config.toml
model = "image FSQ autoencoder"
dataset = "telescope images of galaxies (Galaxy Zoo DECaLS)"
train_examples = 44167
image_size = 48
crop_scale_min = 1
horizontal_flip = true
rotation_deg = 10
bottleneck = "fsq"
downsampling_factor = 8
encoder_arch = "poolformer"
encoder_norm = "rmsnorm"
encoder_norm_position = "sandwich"
encoder_activation = "gelu"
encoder_mlp_ratio = 4
encoder_layer_scale_init = 1.0
encoder_parallel_block = false
encoder_inner_norm = false
encoder_patch_size = [2, 2]
encoder_depths = [2, 3, 3]
encoder_widths = [96, 192, 384]
loss = "l1"
latent_channels = 6
decoder_norm = "groupnorm"
decoder_activation = "leaky_relu"
decoder_weight_standardization = false
decoder_widths = [48, 96, 144, 192]
decoder_blocks_per_level = 1
decoder_block = "basic"
decoder_attention = false
decoder_upsampling = "transposed_conv"
levels = 5
init = "xavier_uniform"
residual_init = "scaled_by_depth"
optimizer = "soap"
beta2 = 0.95
learning_rate = 0.0013
beta1 = 0.95
shampoo_beta = 0.95
eps = 1e-08
precondition_frequency = 20
max_precond_dim = 1024
one_sided = false
adamw_lr_other_params = 0.0025
max_grad_norm = 0.5
ema_decay = 0.999
max_steps = 7700
batch_size = 128
epochs = 22.3
lr_schedule = "constant"
warmup_steps = 1540
weight_decay = 0.2
adamw_weight_decay_other_params = 0.05
Rows from block 7 of the encoder, named by matrix and row number. Rows with one number belong to one neuron. Each number is 128 + 24 x the weight over its row's rms, rounded and kept within 0 to 255. All counts start at 0. Numbers have three digits each. After the name is the row's rms in percent of the matrix's.
# fc1: MLP up (encoder.blocks.7.mlp.fc1.weight, 1536x384), inputs 192-383
# fc2: MLP down (encoder.blocks.7.mlp.fc2.weight, 384x1536, transposed), outputs 192-383
fc1.529 086:133115131121143149122097151165129125134160130109100120136122159121140150126121151149101114150130136181158101138074155164127118098163134123110130129107189155136122119094102226141118134124147146102133152140156122135186130145141111125176152152141126105108063107131119109145126162121117134138129168128112129120135119103128102136157118132131116090110148113108131149096161119134093122144131138133137171105122142099120160146128157122134127130100126124165115153165132116133160075119162126159117094124151156127163123124135114141111128166159133141119123159146137118100088112143068135136
fc1.530 093:120131134189151135119137153103116123176146140107122110126129116137106141138147133117135140127127073073130140105160128131163123105107133142129140140108164158170090152148175082124140113113096139109100117154114123149102160126155164136133098141138126140147128127155135108145133104123096144116138129177149137099113122137135161128136149117144139178136166138146105121165143125157139143176094116130138092165114132129032164077151146165136097127122114108130129117103145125127155133132138148144155139099130105117103130124113126113147132085092098113104146133143112163166127167105147130085
fc1.531 118:106131133082114146213090137134109140184113101099156112119117141119182151086137171149179127156098150127099156158166099134155144135107135096135107121102130115181095130109163170143126168103101125146140161156103173111174112118121131078098071136069135130103131144096131131138133100141144164111116191124120121126114124108169125140100109118130133114145134143138120100178135140148095134109057121101107153148147150140095156119133110155113106120113109128116109109122111091121150144110111167116141130157134073141171136151143149132148111119162164103138161099103126098138111151129147129105
fc1.532 107:140107100130114142099112146124151144135125126091131121135165135120126110211158119099153103138138125122163142090091149090172113142102110174121122152063100133144140120093123098134079089134091149110137155075125106172139170155083094131164110124103125131131101112143118107117131130115135139082110122120139140155153139131061098166165159125152126138099095104137160106155123138155104146142134121171153109133104110150129164120126165129138202117119147105082086155109105164161146123129128159109117128123116145154111127129145138097140128133147135153118126117085121107142134146112117094095
fc1.533 099:123134124111116141114143139144089164150124130094113128149141150132100135123146123133145134142118151098157131121134126133114127158121081130137104154125127148154133123150136128174101109140128154111098107118113154108158143135139133103138099081085130105107094121129116124088126139120091159123115104115130110107106141151099121138119177145152115101104157114162116102200113137124145140146123067131131120098078065154118173084123124154144163117089127089127113119144097110144131140126079192149150140123131140114154204176133120125114107133132134106087135150118158115120125169109099141126
fc1.534 086:143100100118159121138114150128119124122137115146123101140101131111120137094161099115155154149108097108112113144092127137099171142195107162109162084149172136139138125138124133123101148128159124134132158140082121108144115147127102145150094134129110108081134104123123116141139150132115138109119093089103083075142100089115127132098135125132123139125175059115145122203119137091194169204121136101158120114127124099126132144193172140153096112099138111105135145138138109119146105128160173107084121137127166098127119161113135134133126174149143159100153125093168141118144126167126123146
fc2.529 083:150106109137142122138144132113141117101109123135114122110150123131084100117141114133180130151112115144017143118157093160142108142179075146135135124149118125141130136127139112087146109087111111106148159097157131109092103116098150111141131100108108121137126125138134160130120113118133177092125143113129111127152149141119121115124161139108104134125126120110127150074072142145156134127144109099117130148132163113149101104140088166138075135159112126110154086132103148153110119144145077094158149116127101129126141150137157124127119124121111102117124138111116173166140148149157139126
fc2.530 096:133120100169130120135128129164114139129151097098089143132123165126140148118109169105117121116118113112099140121154173140086121128058133130143136133166117134112133130112135132088091141112114118142133135146107162129166137116127105132119150162110129143136141133138116115138135148122141066132124139126097129112170135117116122118129104149115154122153137119117151135255116130080119118101124129162137143100133118128111113160152061096132156112128147150102118124134137126069133134131096122131086138128148127130164109122113118140114140141140115149112161120119120085097139114104098184139
fc2.531 075:131103162166161128149124134118130235129125121137122117105108152133143140141141065088149089124147110091000144115092129128132103112109084106140119125141103118102124116115117120157123114100118144108143142150162147139130154136127129142147148089143110185189121117127123133125146144128152165148133115136148107146148113137126145127112159141126138137124124132128114153147147117117111111143121129156124144162089113099177139143138133142127123142119136145128183127135141170162147108122120107137107107127123087174082136122096136138147169138136094130087106156167161143122138131134156085137
fc2.532 080:135138129180172126148127142136086152125163144100109140142092153116106131116099143126111119123126137114100105146111115112100086122061132110169124131156161152127146145135129110101142147102153153153132145140099164103117128141106132123124130158168119161167121135083145161143113121112122106134133121111159078121094114154140110118118103127105139114119102146145121122154078094111124116129155161082087127111148118118129115094129131138145110130146131164141090117119166131135122128117107135135145126134133123104164097110129132124128104118147093154159124149130079099100134157114141192134
fc2.533 091:109111108103114115118097128117146132133135096108143116140124105111139099154078151104110125148115145141182151147156108115141142117105163108148133108092126140114111118154097118102125141133144147145110132186151147138134103133113114151112119118106121131155138128118157100117137110170122081141170153140142167133124121127151133128171124123112150100107076151141150132152097159099102136116147152137093123175152143141185104133098157107157150136108123132154119133133138121106098150144147114151131121124132122130148055088118142116142141129104142133149137131129109150090106104138157144106
fc2.534 068:148130110175126174132136130100093233149099134123110151130146138157125107154153119168124139153123147142007144153151140135183078146121113153130121123114125135163110140101130146156121136142103113137132121087125114118103142112099116127136121060118137134132136076143120100121141116148130169128108128126123153157113133119140117148135122098129140133136111146136131119115086120125119150090141097141137159168130139140147138093092076154118059159150136131094096122124108110172109093111110098172139136114100168154102179110117116150155131129103138105141141134168107144128088126107143143143