A small image FSQ autoencoder, trained from scratch: 22.3 epochs.
Rows from block 2 of the decoder of a small image FSQ autoencoder, named by matrix and row number. Rows with one number belong to one channel. Each number is 200 + 30 x the weight over its row's rms, rounded and kept within 0 to 999. All counts start at 0. After the name is the row's rms in percent of the matrix's.
After each channel's rows are labels from the 100 images, of 14976, where the channel reaches its highest value: "peak at" is the part of the image that holds the peak; "responds to" is what is common among them. Only what is clearly more common there than usual is listed. The data: telescope images of galaxies (Galaxy Zoo DECaLS).
# convs0: first 3x3 conv (decoder.decb.0.0.convs.0.weight, 144x144x3x3, each kernel summed), inputs 0-143
# convs1: second 3x3 conv (decoder.decb.0.0.convs.1.weight, 144x144x3x3, transposed, each kernel summed), outputs 0-143

convs0.125,079,208,220,233,146,227,184,170,204,203,156,199,164,256,198,169,196,172,193,207,193,208,227,214,212,205,196,172,209,176,226,209,185,172,198,164,226,129,231,184,225,150,232,178,227,249,219,174,190,181,171,229,185,173,177,219,188,220,149,208,244,271,206,232,152,188,200,196,214,203,211,236,265,207,218,246,201,176,202,250,154,206,178,251,204,244,185,158,206,231,211,222,212,124,210,172,168,234,196,191,184,214,259,174,212,199,236,184,204,126,224,264,202,187,248,196,233,163,228,181,243,196,185,173,252,203,195,160,151,227,209,148,231,196,159,216,162,206,226,151,222,186,202,183,186
convs1.125,089,143,171,203,263,247,197,249,179,209,186,237,175,205,198,169,183,207,191,173,169,188,171,170,189,160,159,233,241,172,195,182,182,236,192,161,184,229,170,251,207,210,211,219,166,194,116,201,127,175,189,196,191,237,270,166,160,192,193,188,262,160,239,139,229,163,155,193,238,222,163,190,163,195,219,206,204,208,191,183,207,226,199,202,203,170,224,239,203,182,106,190,220,197,191,207,183,185,170,242,180,202,225,280,140,221,156,231,226,175,158,180,192,230,225,197,177,241,226,214,199,210,218,223,202,204,224,246,226,199,180,211,164,216,203,186,204,207,192,203,173,235,158,209,203
peak at: centre
responds to: edge-on disk: no; spiral arms: yes

convs0.123,126,229,212,186,194,172,193,165,210,184,155,153,210,238,187,165,156,181,151,177,172,187,149,200,205,231,194,190,256,204,233,271,203,174,173,196,176,177,169,231,196,175,175,208,176,208,143,200,202,175,155,205,200,147,182,181,247,220,193,248,177,248,255,229,232,203,203,156,222,237,198,139,189,166,165,204,193,227,163,214,171,175,211,257,172,214,230,235,185,185,194,243,192,211,234,201,182,197,210,248,173,169,198,154,223,263,188,117,248,226,231,195,233,211,218,210,209,198,232,199,212,184,212,194,219,214,229,161,204,251,237,193,130,182,193,209,222,169,207,206,178,198,163,123,187
convs1.123,118,175,210,196,245,159,194,189,171,234,195,232,175,190,177,216,243,225,173,185,146,173,218,173,171,183,194,221,161,189,178,164,189,207,217,222,207,197,178,137,217,208,201,213,203,177,182,182,195,220,221,220,181,221,295,193,157,264,195,171,267,130,152,198,153,198,215,251,207,261,166,205,229,189,183,199,176,159,213,183,174,145,223,172,184,185,242,189,170,178,186,168,243,217,206,177,216,155,183,271,178,215,228,180,166,218,223,269,215,195,214,213,257,199,207,195,206,144,207,238,213,196,206,206,175,177,179,225,208,186,136,212,192,218,161,219,169,238,165,202,203,185,201,262,245
peak at: centre
responds to: roundness: round

convs0.130,096,249,179,182,185,196,212,176,191,195,239,226,243,178,217,219,265,216,211,157,199,193,242,187,215,222,195,154,217,204,166,179,226,247,196,200,228,180,268,205,186,155,161,203,204,182,163,220,274,215,233,213,208,154,210,236,155,219,154,218,212,208,199,175,262,179,195,227,208,256,220,179,196,205,195,190,190,174,219,199,168,189,141,162,214,195,200,161,177,208,265,197,135,213,170,219,207,102,236,216,192,221,228,217,244,181,201,214,205,192,189,173,227,201,186,197,213,184,211,150,219,250,233,153,223,203,268,200,189,137,156,239,192,164,229,168,204,151,180,201,185,232,186,198,166
convs1.130,115,218,206,230,295,218,227,177,182,139,180,206,206,184,223,242,180,179,195,188,212,263,159,202,180,193,236,252,216,205,204,203,196,127,220,206,198,178,165,196,170,175,235,191,200,216,202,172,190,131,162,159,240,258,263,185,185,269,233,199,192,227,189,210,208,211,214,209,204,167,216,192,245,229,205,207,195,186,213,211,181,207,241,226,202,212,300,222,216,210,115,217,212,183,198,188,203,222,197,149,196,204,188,150,178,208,176,191,212,130,231,196,200,200,189,260,169,205,218,196,190,199,208,197,255,221,181,169,190,211,226,163,258,178,185,186,197,256,202,221,180,191,206,174,242
peak at: bottom left
responds to: shape: featured or disk; edge-on disk: no; spiral arms: yes

convs0.62,093,180,224,216,219,243,193,167,192,202,200,194,234,182,224,192,223,120,200,223,224,215,126,184,219,173,210,207,118,189,161,186,163,177,209,155,171,168,254,196,229,162,177,206,199,218,113,205,188,160,184,243,139,239,197,153,192,216,204,212,207,233,175,225,215,193,210,180,201,218,198,177,212,227,189,200,183,237,153,159,166,132,256,188,201,171,239,215,186,214,229,214,151,196,104,211,195,246,204,178,139,195,175,245,166,187,205,199,175,200,200,248,194,227,158,228,211,165,201,191,165,161,201,208,208,163,224,225,217,169,227,179,161,196,159,234,192,185,183,184,227,191,198,219,189
convs1.62,090,263,192,184,97,144,189,162,218,220,218,170,132,192,192,180,144,210,191,206,220,200,250,176,194,175,182,214,192,198,202,213,195,180,183,232,222,208,236,156,198,204,242,194,221,208,248,232,213,167,252,170,188,187,128,206,225,272,180,213,200,179,158,183,166,261,223,226,210,224,198,219,174,177,174,218,219,173,188,204,178,193,177,210,218,246,198,209,208,217,143,177,216,148,244,214,188,237,199,212,225,183,220,187,154,178,225,174,174,192,183,108,204,190,205,180,207,199,219,225,208,252,194,224,193,200,221,189,151,199,235,190,291,186,206,182,256,193,190,192,189,190,236,166,201
peak at: centre
responds to: roundness: cigar-shaped

convs0.110,110,208,170,218,205,187,192,203,158,194,165,198,191,169,211,211,209,188,190,187,180,218,165,176,209,186,183,181,239,178,188,256,209,161,159,197,159,205,167,219,196,162,148,209,174,180,200,171,232,220,153,177,161,153,229,153,148,190,156,165,199,173,193,179,198,208,264,149,151,192,178,176,193,214,150,208,144,229,255,205,179,184,200,199,212,186,210,211,218,186,262,210,148,155,236,230,224,210,199,280,202,155,176,219,204,205,171,148,251,208,206,176,188,212,263,219,210,151,189,165,254,179,181,174,237,181,198,167,242,209,244,236,201,227,190,170,267,240,203,207,175,219,206,155,150
convs1.110,086,168,235,183,216,193,216,221,249,206,191,197,239,209,161,208,192,195,191,235,183,235,179,244,199,186,161,233,181,244,185,173,199,259,190,214,244,202,213,121,203,198,157,180,197,236,183,190,166,167,129,209,204,180,212,230,233,188,173,199,183,214,157,218,161,233,190,208,190,170,235,216,192,155,216,202,221,140,169,214,234,169,206,194,237,175,175,169,193,206,125,167,200,218,224,203,198,230,195,159,218,227,235,186,106,161,212,212,169,227,224,246,145,204,154,213,160,200,233,230,200,189,214,229,166,192,194,213,239,216,197,174,229,132,217,222,141,178,205,229,178,208,176,272,242
peak at: centre
responds to: roundness: round

convs0.1,112,222,219,212,243,168,204,161,241,211,231,220,178,237,226,199,167,185,162,210,214,205,214,165,223,196,196,226,199,208,136,156,187,156,256,275,221,223,187,191,184,168,223,147,176,201,184,201,148,217,137,202,249,180,196,146,194,193,168,183,222,179,196,187,179,195,187,144,184,207,202,182,203,222,227,206,147,227,191,194,167,206,212,223,227,216,190,240,227,145,204,162,197,197,224,161,210,187,176,166,214,233,194,215,191,174,186,133,145,218,226,185,215,209,241,191,205,176,196,219,163,213,154,135,194,159,202,251,188,167,208,229,217,192,100,144,184,175,181,171,264,192,198,249,226
convs1.1,108,258,203,170,318,188,176,227,205,230,201,174,232,194,196,209,189,229,226,198,208,252,155,227,176,184,237,160,241,175,210,213,265,205,184,189,208,172,218,191,173,180,160,220,231,223,238,213,208,209,133,249,191,145,120,234,188,212,208,229,177,225,216,150,233,222,192,248,191,189,219,221,162,207,208,190,199,174,202,198,206,202,194,132,206,200,162,225,156,223,295,207,173,224,188,231,226,229,202,165,197,176,214,200,166,242,249,212,214,172,225,195,226,197,185,214,223,167,216,234,225,205,204,200,189,201,119,176,180,234,192,222,220,198,222,210,153,213,203,204,166,207,185,216,172
peak at: centre
responds to: roundness: cigar-shaped; edge-on disk: yes

convs0.48,084,121,161,234,191,209,199,161,163,213,208,192,223,167,168,197,192,197,189,185,165,260,202,193,238,204,178,158,158,210,235,202,202,233,198,153,219,214,141,211,201,189,198,195,140,174,196,187,176,187,217,211,190,184,166,200,140,181,226,171,197,205,177,178,220,229,188,216,222,179,179,227,242,224,210,207,162,231,202,182,170,159,169,157,224,263,222,166,181,217,238,152,225,227,194,199,227,220,206,141,169,211,191,167,192,186,244,224,167,263,185,143,199,261,188,234,181,186,179,193,150,186,199,166,213,171,214,222,188,198,256,239,202,161,113,220,180,189,178,163,283,192,227,199,223
convs1.48,086,201,205,180,206,183,212,183,202,220,185,219,131,168,249,179,157,206,252,236,199,312,144,205,183,158,240,176,265,215,210,178,179,199,175,246,198,174,213,221,192,160,156,187,215,243,246,205,173,184,227,192,206,177,184,191,225,176,244,223,231,172,222,180,194,205,243,186,188,251,195,229,158,152,174,187,219,205,161,185,252,225,232,145,162,231,174,209,167,193,218,176,174,183,160,193,137,204,209,218,227,171,209,222,169,218,173,151,210,169,183,252,164,172,228,193,163,190,170,194,224,204,175,258,165,228,195,243,226,205,233,224,223,204,211,177,199,172,199,245,203,176,209,177,153
peak at: centre
responds to: roundness: round

convs0.119,098,200,185,215,213,191,216,159,202,169,172,161,190,163,224,207,224,225,198,212,189,224,188,217,189,194,253,171,203,189,196,223,245,176,213,173,207,138,133,231,181,170,174,212,195,174,171,210,174,178,296,222,199,208,204,129,192,220,187,198,153,197,234,241,192,178,147,121,168,200,208,170,171,228,187,230,139,200,119,207,210,202,231,182,224,174,238,204,193,172,182,236,207,160,234,197,221,214,206,204,149,167,214,151,212,193,189,205,161,227,202,134,128,183,222,178,162,202,175,197,192,213,178,252,250,226,229,174,204,191,246,173,185,176,168,208,165,165,221,191,186,175,230,225,243
convs1.119,081,145,184,186,186,232,208,246,222,226,213,213,223,211,178,205,255,195,165,169,225,182,198,219,212,233,191,166,169,205,246,170,202,154,199,196,231,234,204,200,214,201,205,172,214,172,156,158,225,194,230,211,228,191,159,213,216,241,170,192,206,164,211,258,198,210,198,194,202,268,127,209,196,182,204,223,189,216,209,236,192,215,178,228,192,226,247,239,204,248,190,147,180,248,189,223,222,233,179,212,211,264,213,220,175,168,144,164,234,98,229,238,229,243,164,249,199,190,181,191,218,186,175,177,195,182,173,235,223,211,211,237,238,230,193,179,108,194,175,226,189,166,169,174,151
peak at: centre
responds to: roundness: round

convs0.14,092,129,223,214,203,218,233,196,246,174,168,181,165,222,213,205,183,218,158,185,226,183,196,215,173,193,187,228,200,120,204,174,200,223,232,166,247,221,244,153,174,218,216,206,190,195,214,213,251,208,264,183,207,184,245,217,190,229,212,176,198,234,172,211,196,253,200,205,162,193,191,266,188,175,230,228,163,194,237,193,143,168,150,160,178,197,186,228,183,234,215,179,204,179,188,198,174,228,217,234,235,270,203,222,204,215,185,175,207,147,207,245,256,166,138,222,240,139,160,178,198,164,214,162,214,173,129,131,198,181,205,250,218,193,189,184,170,176,199,179,204,220,195,187,177
convs1.14,094,140,179,155,185,187,204,235,243,138,215,184,188,169,217,203,146,218,178,191,163,190,197,216,238,230,190,242,167,244,208,224,141,234,171,209,196,213,176,271,217,217,192,188,200,123,170,153,210,200,209,203,179,185,246,230,247,164,255,197,164,188,172,197,209,212,192,191,218,212,195,184,204,212,186,211,226,193,131,209,221,191,208,249,185,208,165,178,198,197,261,209,247,194,198,174,156,186,203,230,209,196,235,215,272,199,182,172,185,188,165,197,153,183,240,177,206,257,183,175,227,180,207,228,205,219,290,194,164,155,231,202,217,175,174,213,240,219,146,160,199,194,146,225,208
peak at: top left
responds to: edge-on disk: no; spiral arms: yes