Rows from block 2 of the encoder of a small image FSQ autoencoder, named by matrix and row number. Rows with one number belong to one neuron. Each number is 200 + 30 x the weight over its row's rms, rounded and kept within 0 to 999. All counts start at 0.
Before each neuron's rows are labels from the 100 images, of 14976, where the neuron reaches its highest value: "top examples" is what is common among them. Only what is clearly more common there than usual is listed. The data: telescope images of galaxies (Galaxy Zoo DECaLS). In brackets: how many of the 100.
# fc1: MLP up (encoder.blocks.2.mlp.fc1.weight, 768x192), inputs 64-127
# fc2: MLP down (encoder.blocks.2.mlp.fc2.weight, 192x768, transposed), outputs 64-127

top examples: shape: featured or disk (66); edge-on disk: no (51); spiral arms: yes (43)
fc1.229,193,154,194,175,241,177,197,164,238,181,166,143,232,205,223,190,160,249,159,201,187,212,164,199,164,209,194,196,155,207,190,173,211,159,242,204,194,193,171,233,189,133,217,202,224,128,222,148,201,236,210,248,176,163,238,190,224,249,183,161,118,190,199,204
fc2.229,219,235,185,201,190,183,189,233,164,214,192,213,168,251,196,255,177,189,238,156,175,166,223,203,189,225,154,191,170,223,249,212,182,165,189,244,191,184,171,163,99,191,224,167,213,213,172,205,194,240,240,224,202,186,184,204,168,151,185,258,234,171,202,217

top examples: shape: featured or disk (68); edge-on disk: no (59); bulge size: small (33)
fc1.172,194,174,237,207,175,215,214,196,200,192,233,201,198,204,198,188,208,200,143,198,191,184,178,198,202,192,190,207,203,192,165,210,214,207,237,201,212,208,238,171,209,147,174,213,260,256,177,188,221,221,223,151,269,68,233,203,206,216,95,206,235,224,183,149
fc2.172,202,244,155,182,212,223,162,270,223,179,155,198,216,193,204,220,185,172,208,245,116,164,219,173,227,229,145,219,184,243,204,197,207,174,205,183,192,230,143,177,163,159,268,222,185,234,263,213,205,169,171,237,176,174,162,208,117,186,195,235,168,179,189,157

top examples: edge-on disk: no (53); spiral arms: yes (43)
fc1.430,265,173,141,113,199,187,221,239,172,185,193,203,147,166,199,198,198,130,228,174,251,181,188,182,184,241,171,212,140,174,163,220,198,205,176,193,181,141,182,200,243,210,158,240,188,171,177,235,162,152,167,171,193,151,224,220,177,200,146,222,236,167,235,198
fc2.430,173,184,259,192,174,229,183,179,184,192,181,199,187,143,256,215,201,233,193,150,207,252,176,233,243,205,217,254,201,172,274,201,171,180,210,204,183,181,182,238,188,193,211,182,222,214,221,205,180,248,198,163,237,247,180,196,242,243,208,274,162,214,173,227

top examples: edge-on disk: no (51); spiral arms: yes (40)
fc1.637,216,216,157,229,205,225,230,229,248,225,206,243,208,228,185,254,213,223,265,195,199,156,152,178,178,188,120,137,207,243,211,195,183,225,167,226,195,195,180,239,181,203,235,220,174,191,232,208,183,177,242,213,180,189,159,226,198,212,221,185,191,268,187,167
fc2.637,203,218,195,156,146,201,180,230,221,213,195,222,184,175,195,199,202,202,193,159,236,216,236,196,141,253,208,172,190,181,222,213,136,207,186,202,206,252,242,169,228,181,136,169,197,213,178,155,171,186,254,144,206,200,293,202,168,218,202,144,221,110,151,188

top examples: shape: featured or disk (64); edge-on disk: no (53); spiral arms: yes (39)
fc1.558,151,221,203,196,209,199,196,168,140,191,249,228,180,199,208,141,212,197,240,158,205,189,157,213,195,257,179,216,240,232,200,155,166,142,202,238,208,187,236,187,221,183,197,201,179,202,172,229,202,171,232,120,144,164,200,214,200,159,218,216,201,109,204,148
fc2.558,179,117,148,156,253,210,211,214,187,137,192,227,206,200,238,206,155,139,182,219,201,231,169,185,206,199,206,224,248,223,169,196,226,213,275,160,197,206,201,203,174,221,172,239,175,180,167,203,241,195,191,179,223,201,183,180,256,205,146,201,251,199,177,211

top examples: edge-on disk: no (52); spiral arms: yes (42)
fc1.616,173,208,218,199,214,216,219,190,170,241,243,201,244,235,200,169,174,168,168,213,176,194,201,223,243,206,179,183,196,191,179,169,225,168,172,203,158,234,157,204,206,268,220,211,179,169,183,187,292,206,170,183,217,185,161,193,211,193,292,191,268,184,105,152
fc2.616,177,235,257,209,225,202,156,193,172,188,156,221,226,156,183,164,205,225,156,171,202,202,266,170,219,223,201,236,199,216,220,173,183,136,227,167,234,199,200,148,214,161,206,184,219,159,231,198,215,180,195,247,167,193,300,183,206,174,193,170,114,239,160,178

top examples: shape: featured or disk (63); edge-on disk: no (56); spiral arms: yes (42)
fc1.181,182,164,203,197,253,162,174,212,174,242,201,204,193,234,240,193,204,295,161,204,247,192,195,230,159,210,165,206,220,227,218,159,224,159,182,250,225,208,240,149,169,198,172,211,146,183,192,203,278,177,144,275,191,225,222,163,251,186,251,223,206,218,182,162
fc2.181,170,239,227,241,169,235,190,201,237,205,168,161,233,263,212,137,217,170,206,203,266,189,213,111,211,221,234,229,183,173,155,162,201,175,207,167,185,217,172,213,250,210,226,206,192,188,201,155,205,207,240,223,200,221,251,224,147,205,166,146,217,202,223,164

top examples: edge-on disk: no (52); spiral arms: yes (41)
fc1.590,233,215,191,189,225,226,197,185,195,207,208,146,191,165,120,168,164,207,171,212,217,212,206,122,221,223,251,218,230,186,275,163,160,185,208,203,194,208,155,172,224,204,146,224,225,219,190,181,202,199,227,182,178,204,212,192,208,161,249,203,254,226,201,173
fc2.590,160,201,162,184,201,218,187,162,184,208,192,215,183,201,186,236,245,216,180,169,192,201,244,186,141,213,158,209,152,196,195,218,227,207,186,173,266,199,246,198,179,187,206,261,171,229,204,198,229,215,202,206,165,181,180,150,166,200,209,230,207,200,181,180

top examples: edge-on disk: no (74); shape: featured or disk (74); spiral arms: yes (56)
fc1.759,194,152,142,196,196,205,204,196,227,180,212,198,177,141,177,223,186,207,181,205,260,223,200,158,195,209,128,240,172,162,218,213,248,154,206,211,186,162,204,246,233,208,226,182,221,253,219,197,162,200,169,203,200,217,189,236,159,205,275,253,154,184,177,146
fc2.759,199,215,210,193,181,204,176,172,183,195,206,180,240,183,200,175,221,198,182,161,167,229,249,190,245,202,250,156,167,161,194,222,152,200,192,232,230,191,214,167,191,216,218,249,238,190,164,187,182,215,180,224,226,179,249,183,219,173,180,163,171,189,169,228

top examples: shape: featured or disk (71); edge-on disk: no (68); bulge size: moderate (29)
fc1.232,179,187,236,220,172,192,193,221,187,221,168,217,221,247,140,159,194,221,173,234,216,176,192,203,197,202,170,168,194,235,237,208,181,174,223,150,245,185,258,249,210,241,207,195,187,277,188,207,205,165,205,161,180,178,204,204,195,170,200,170,231,167,234,238
fc2.232,209,214,201,215,170,206,254,248,145,193,234,188,239,247,212,194,150,186,201,247,171,232,137,210,235,197,203,211,202,230,219,193,166,190,183,159,210,163,244,228,219,174,183,171,243,194,223,180,239,168,166,231,204,219,213,209,192,194,152,249,226,172,210,147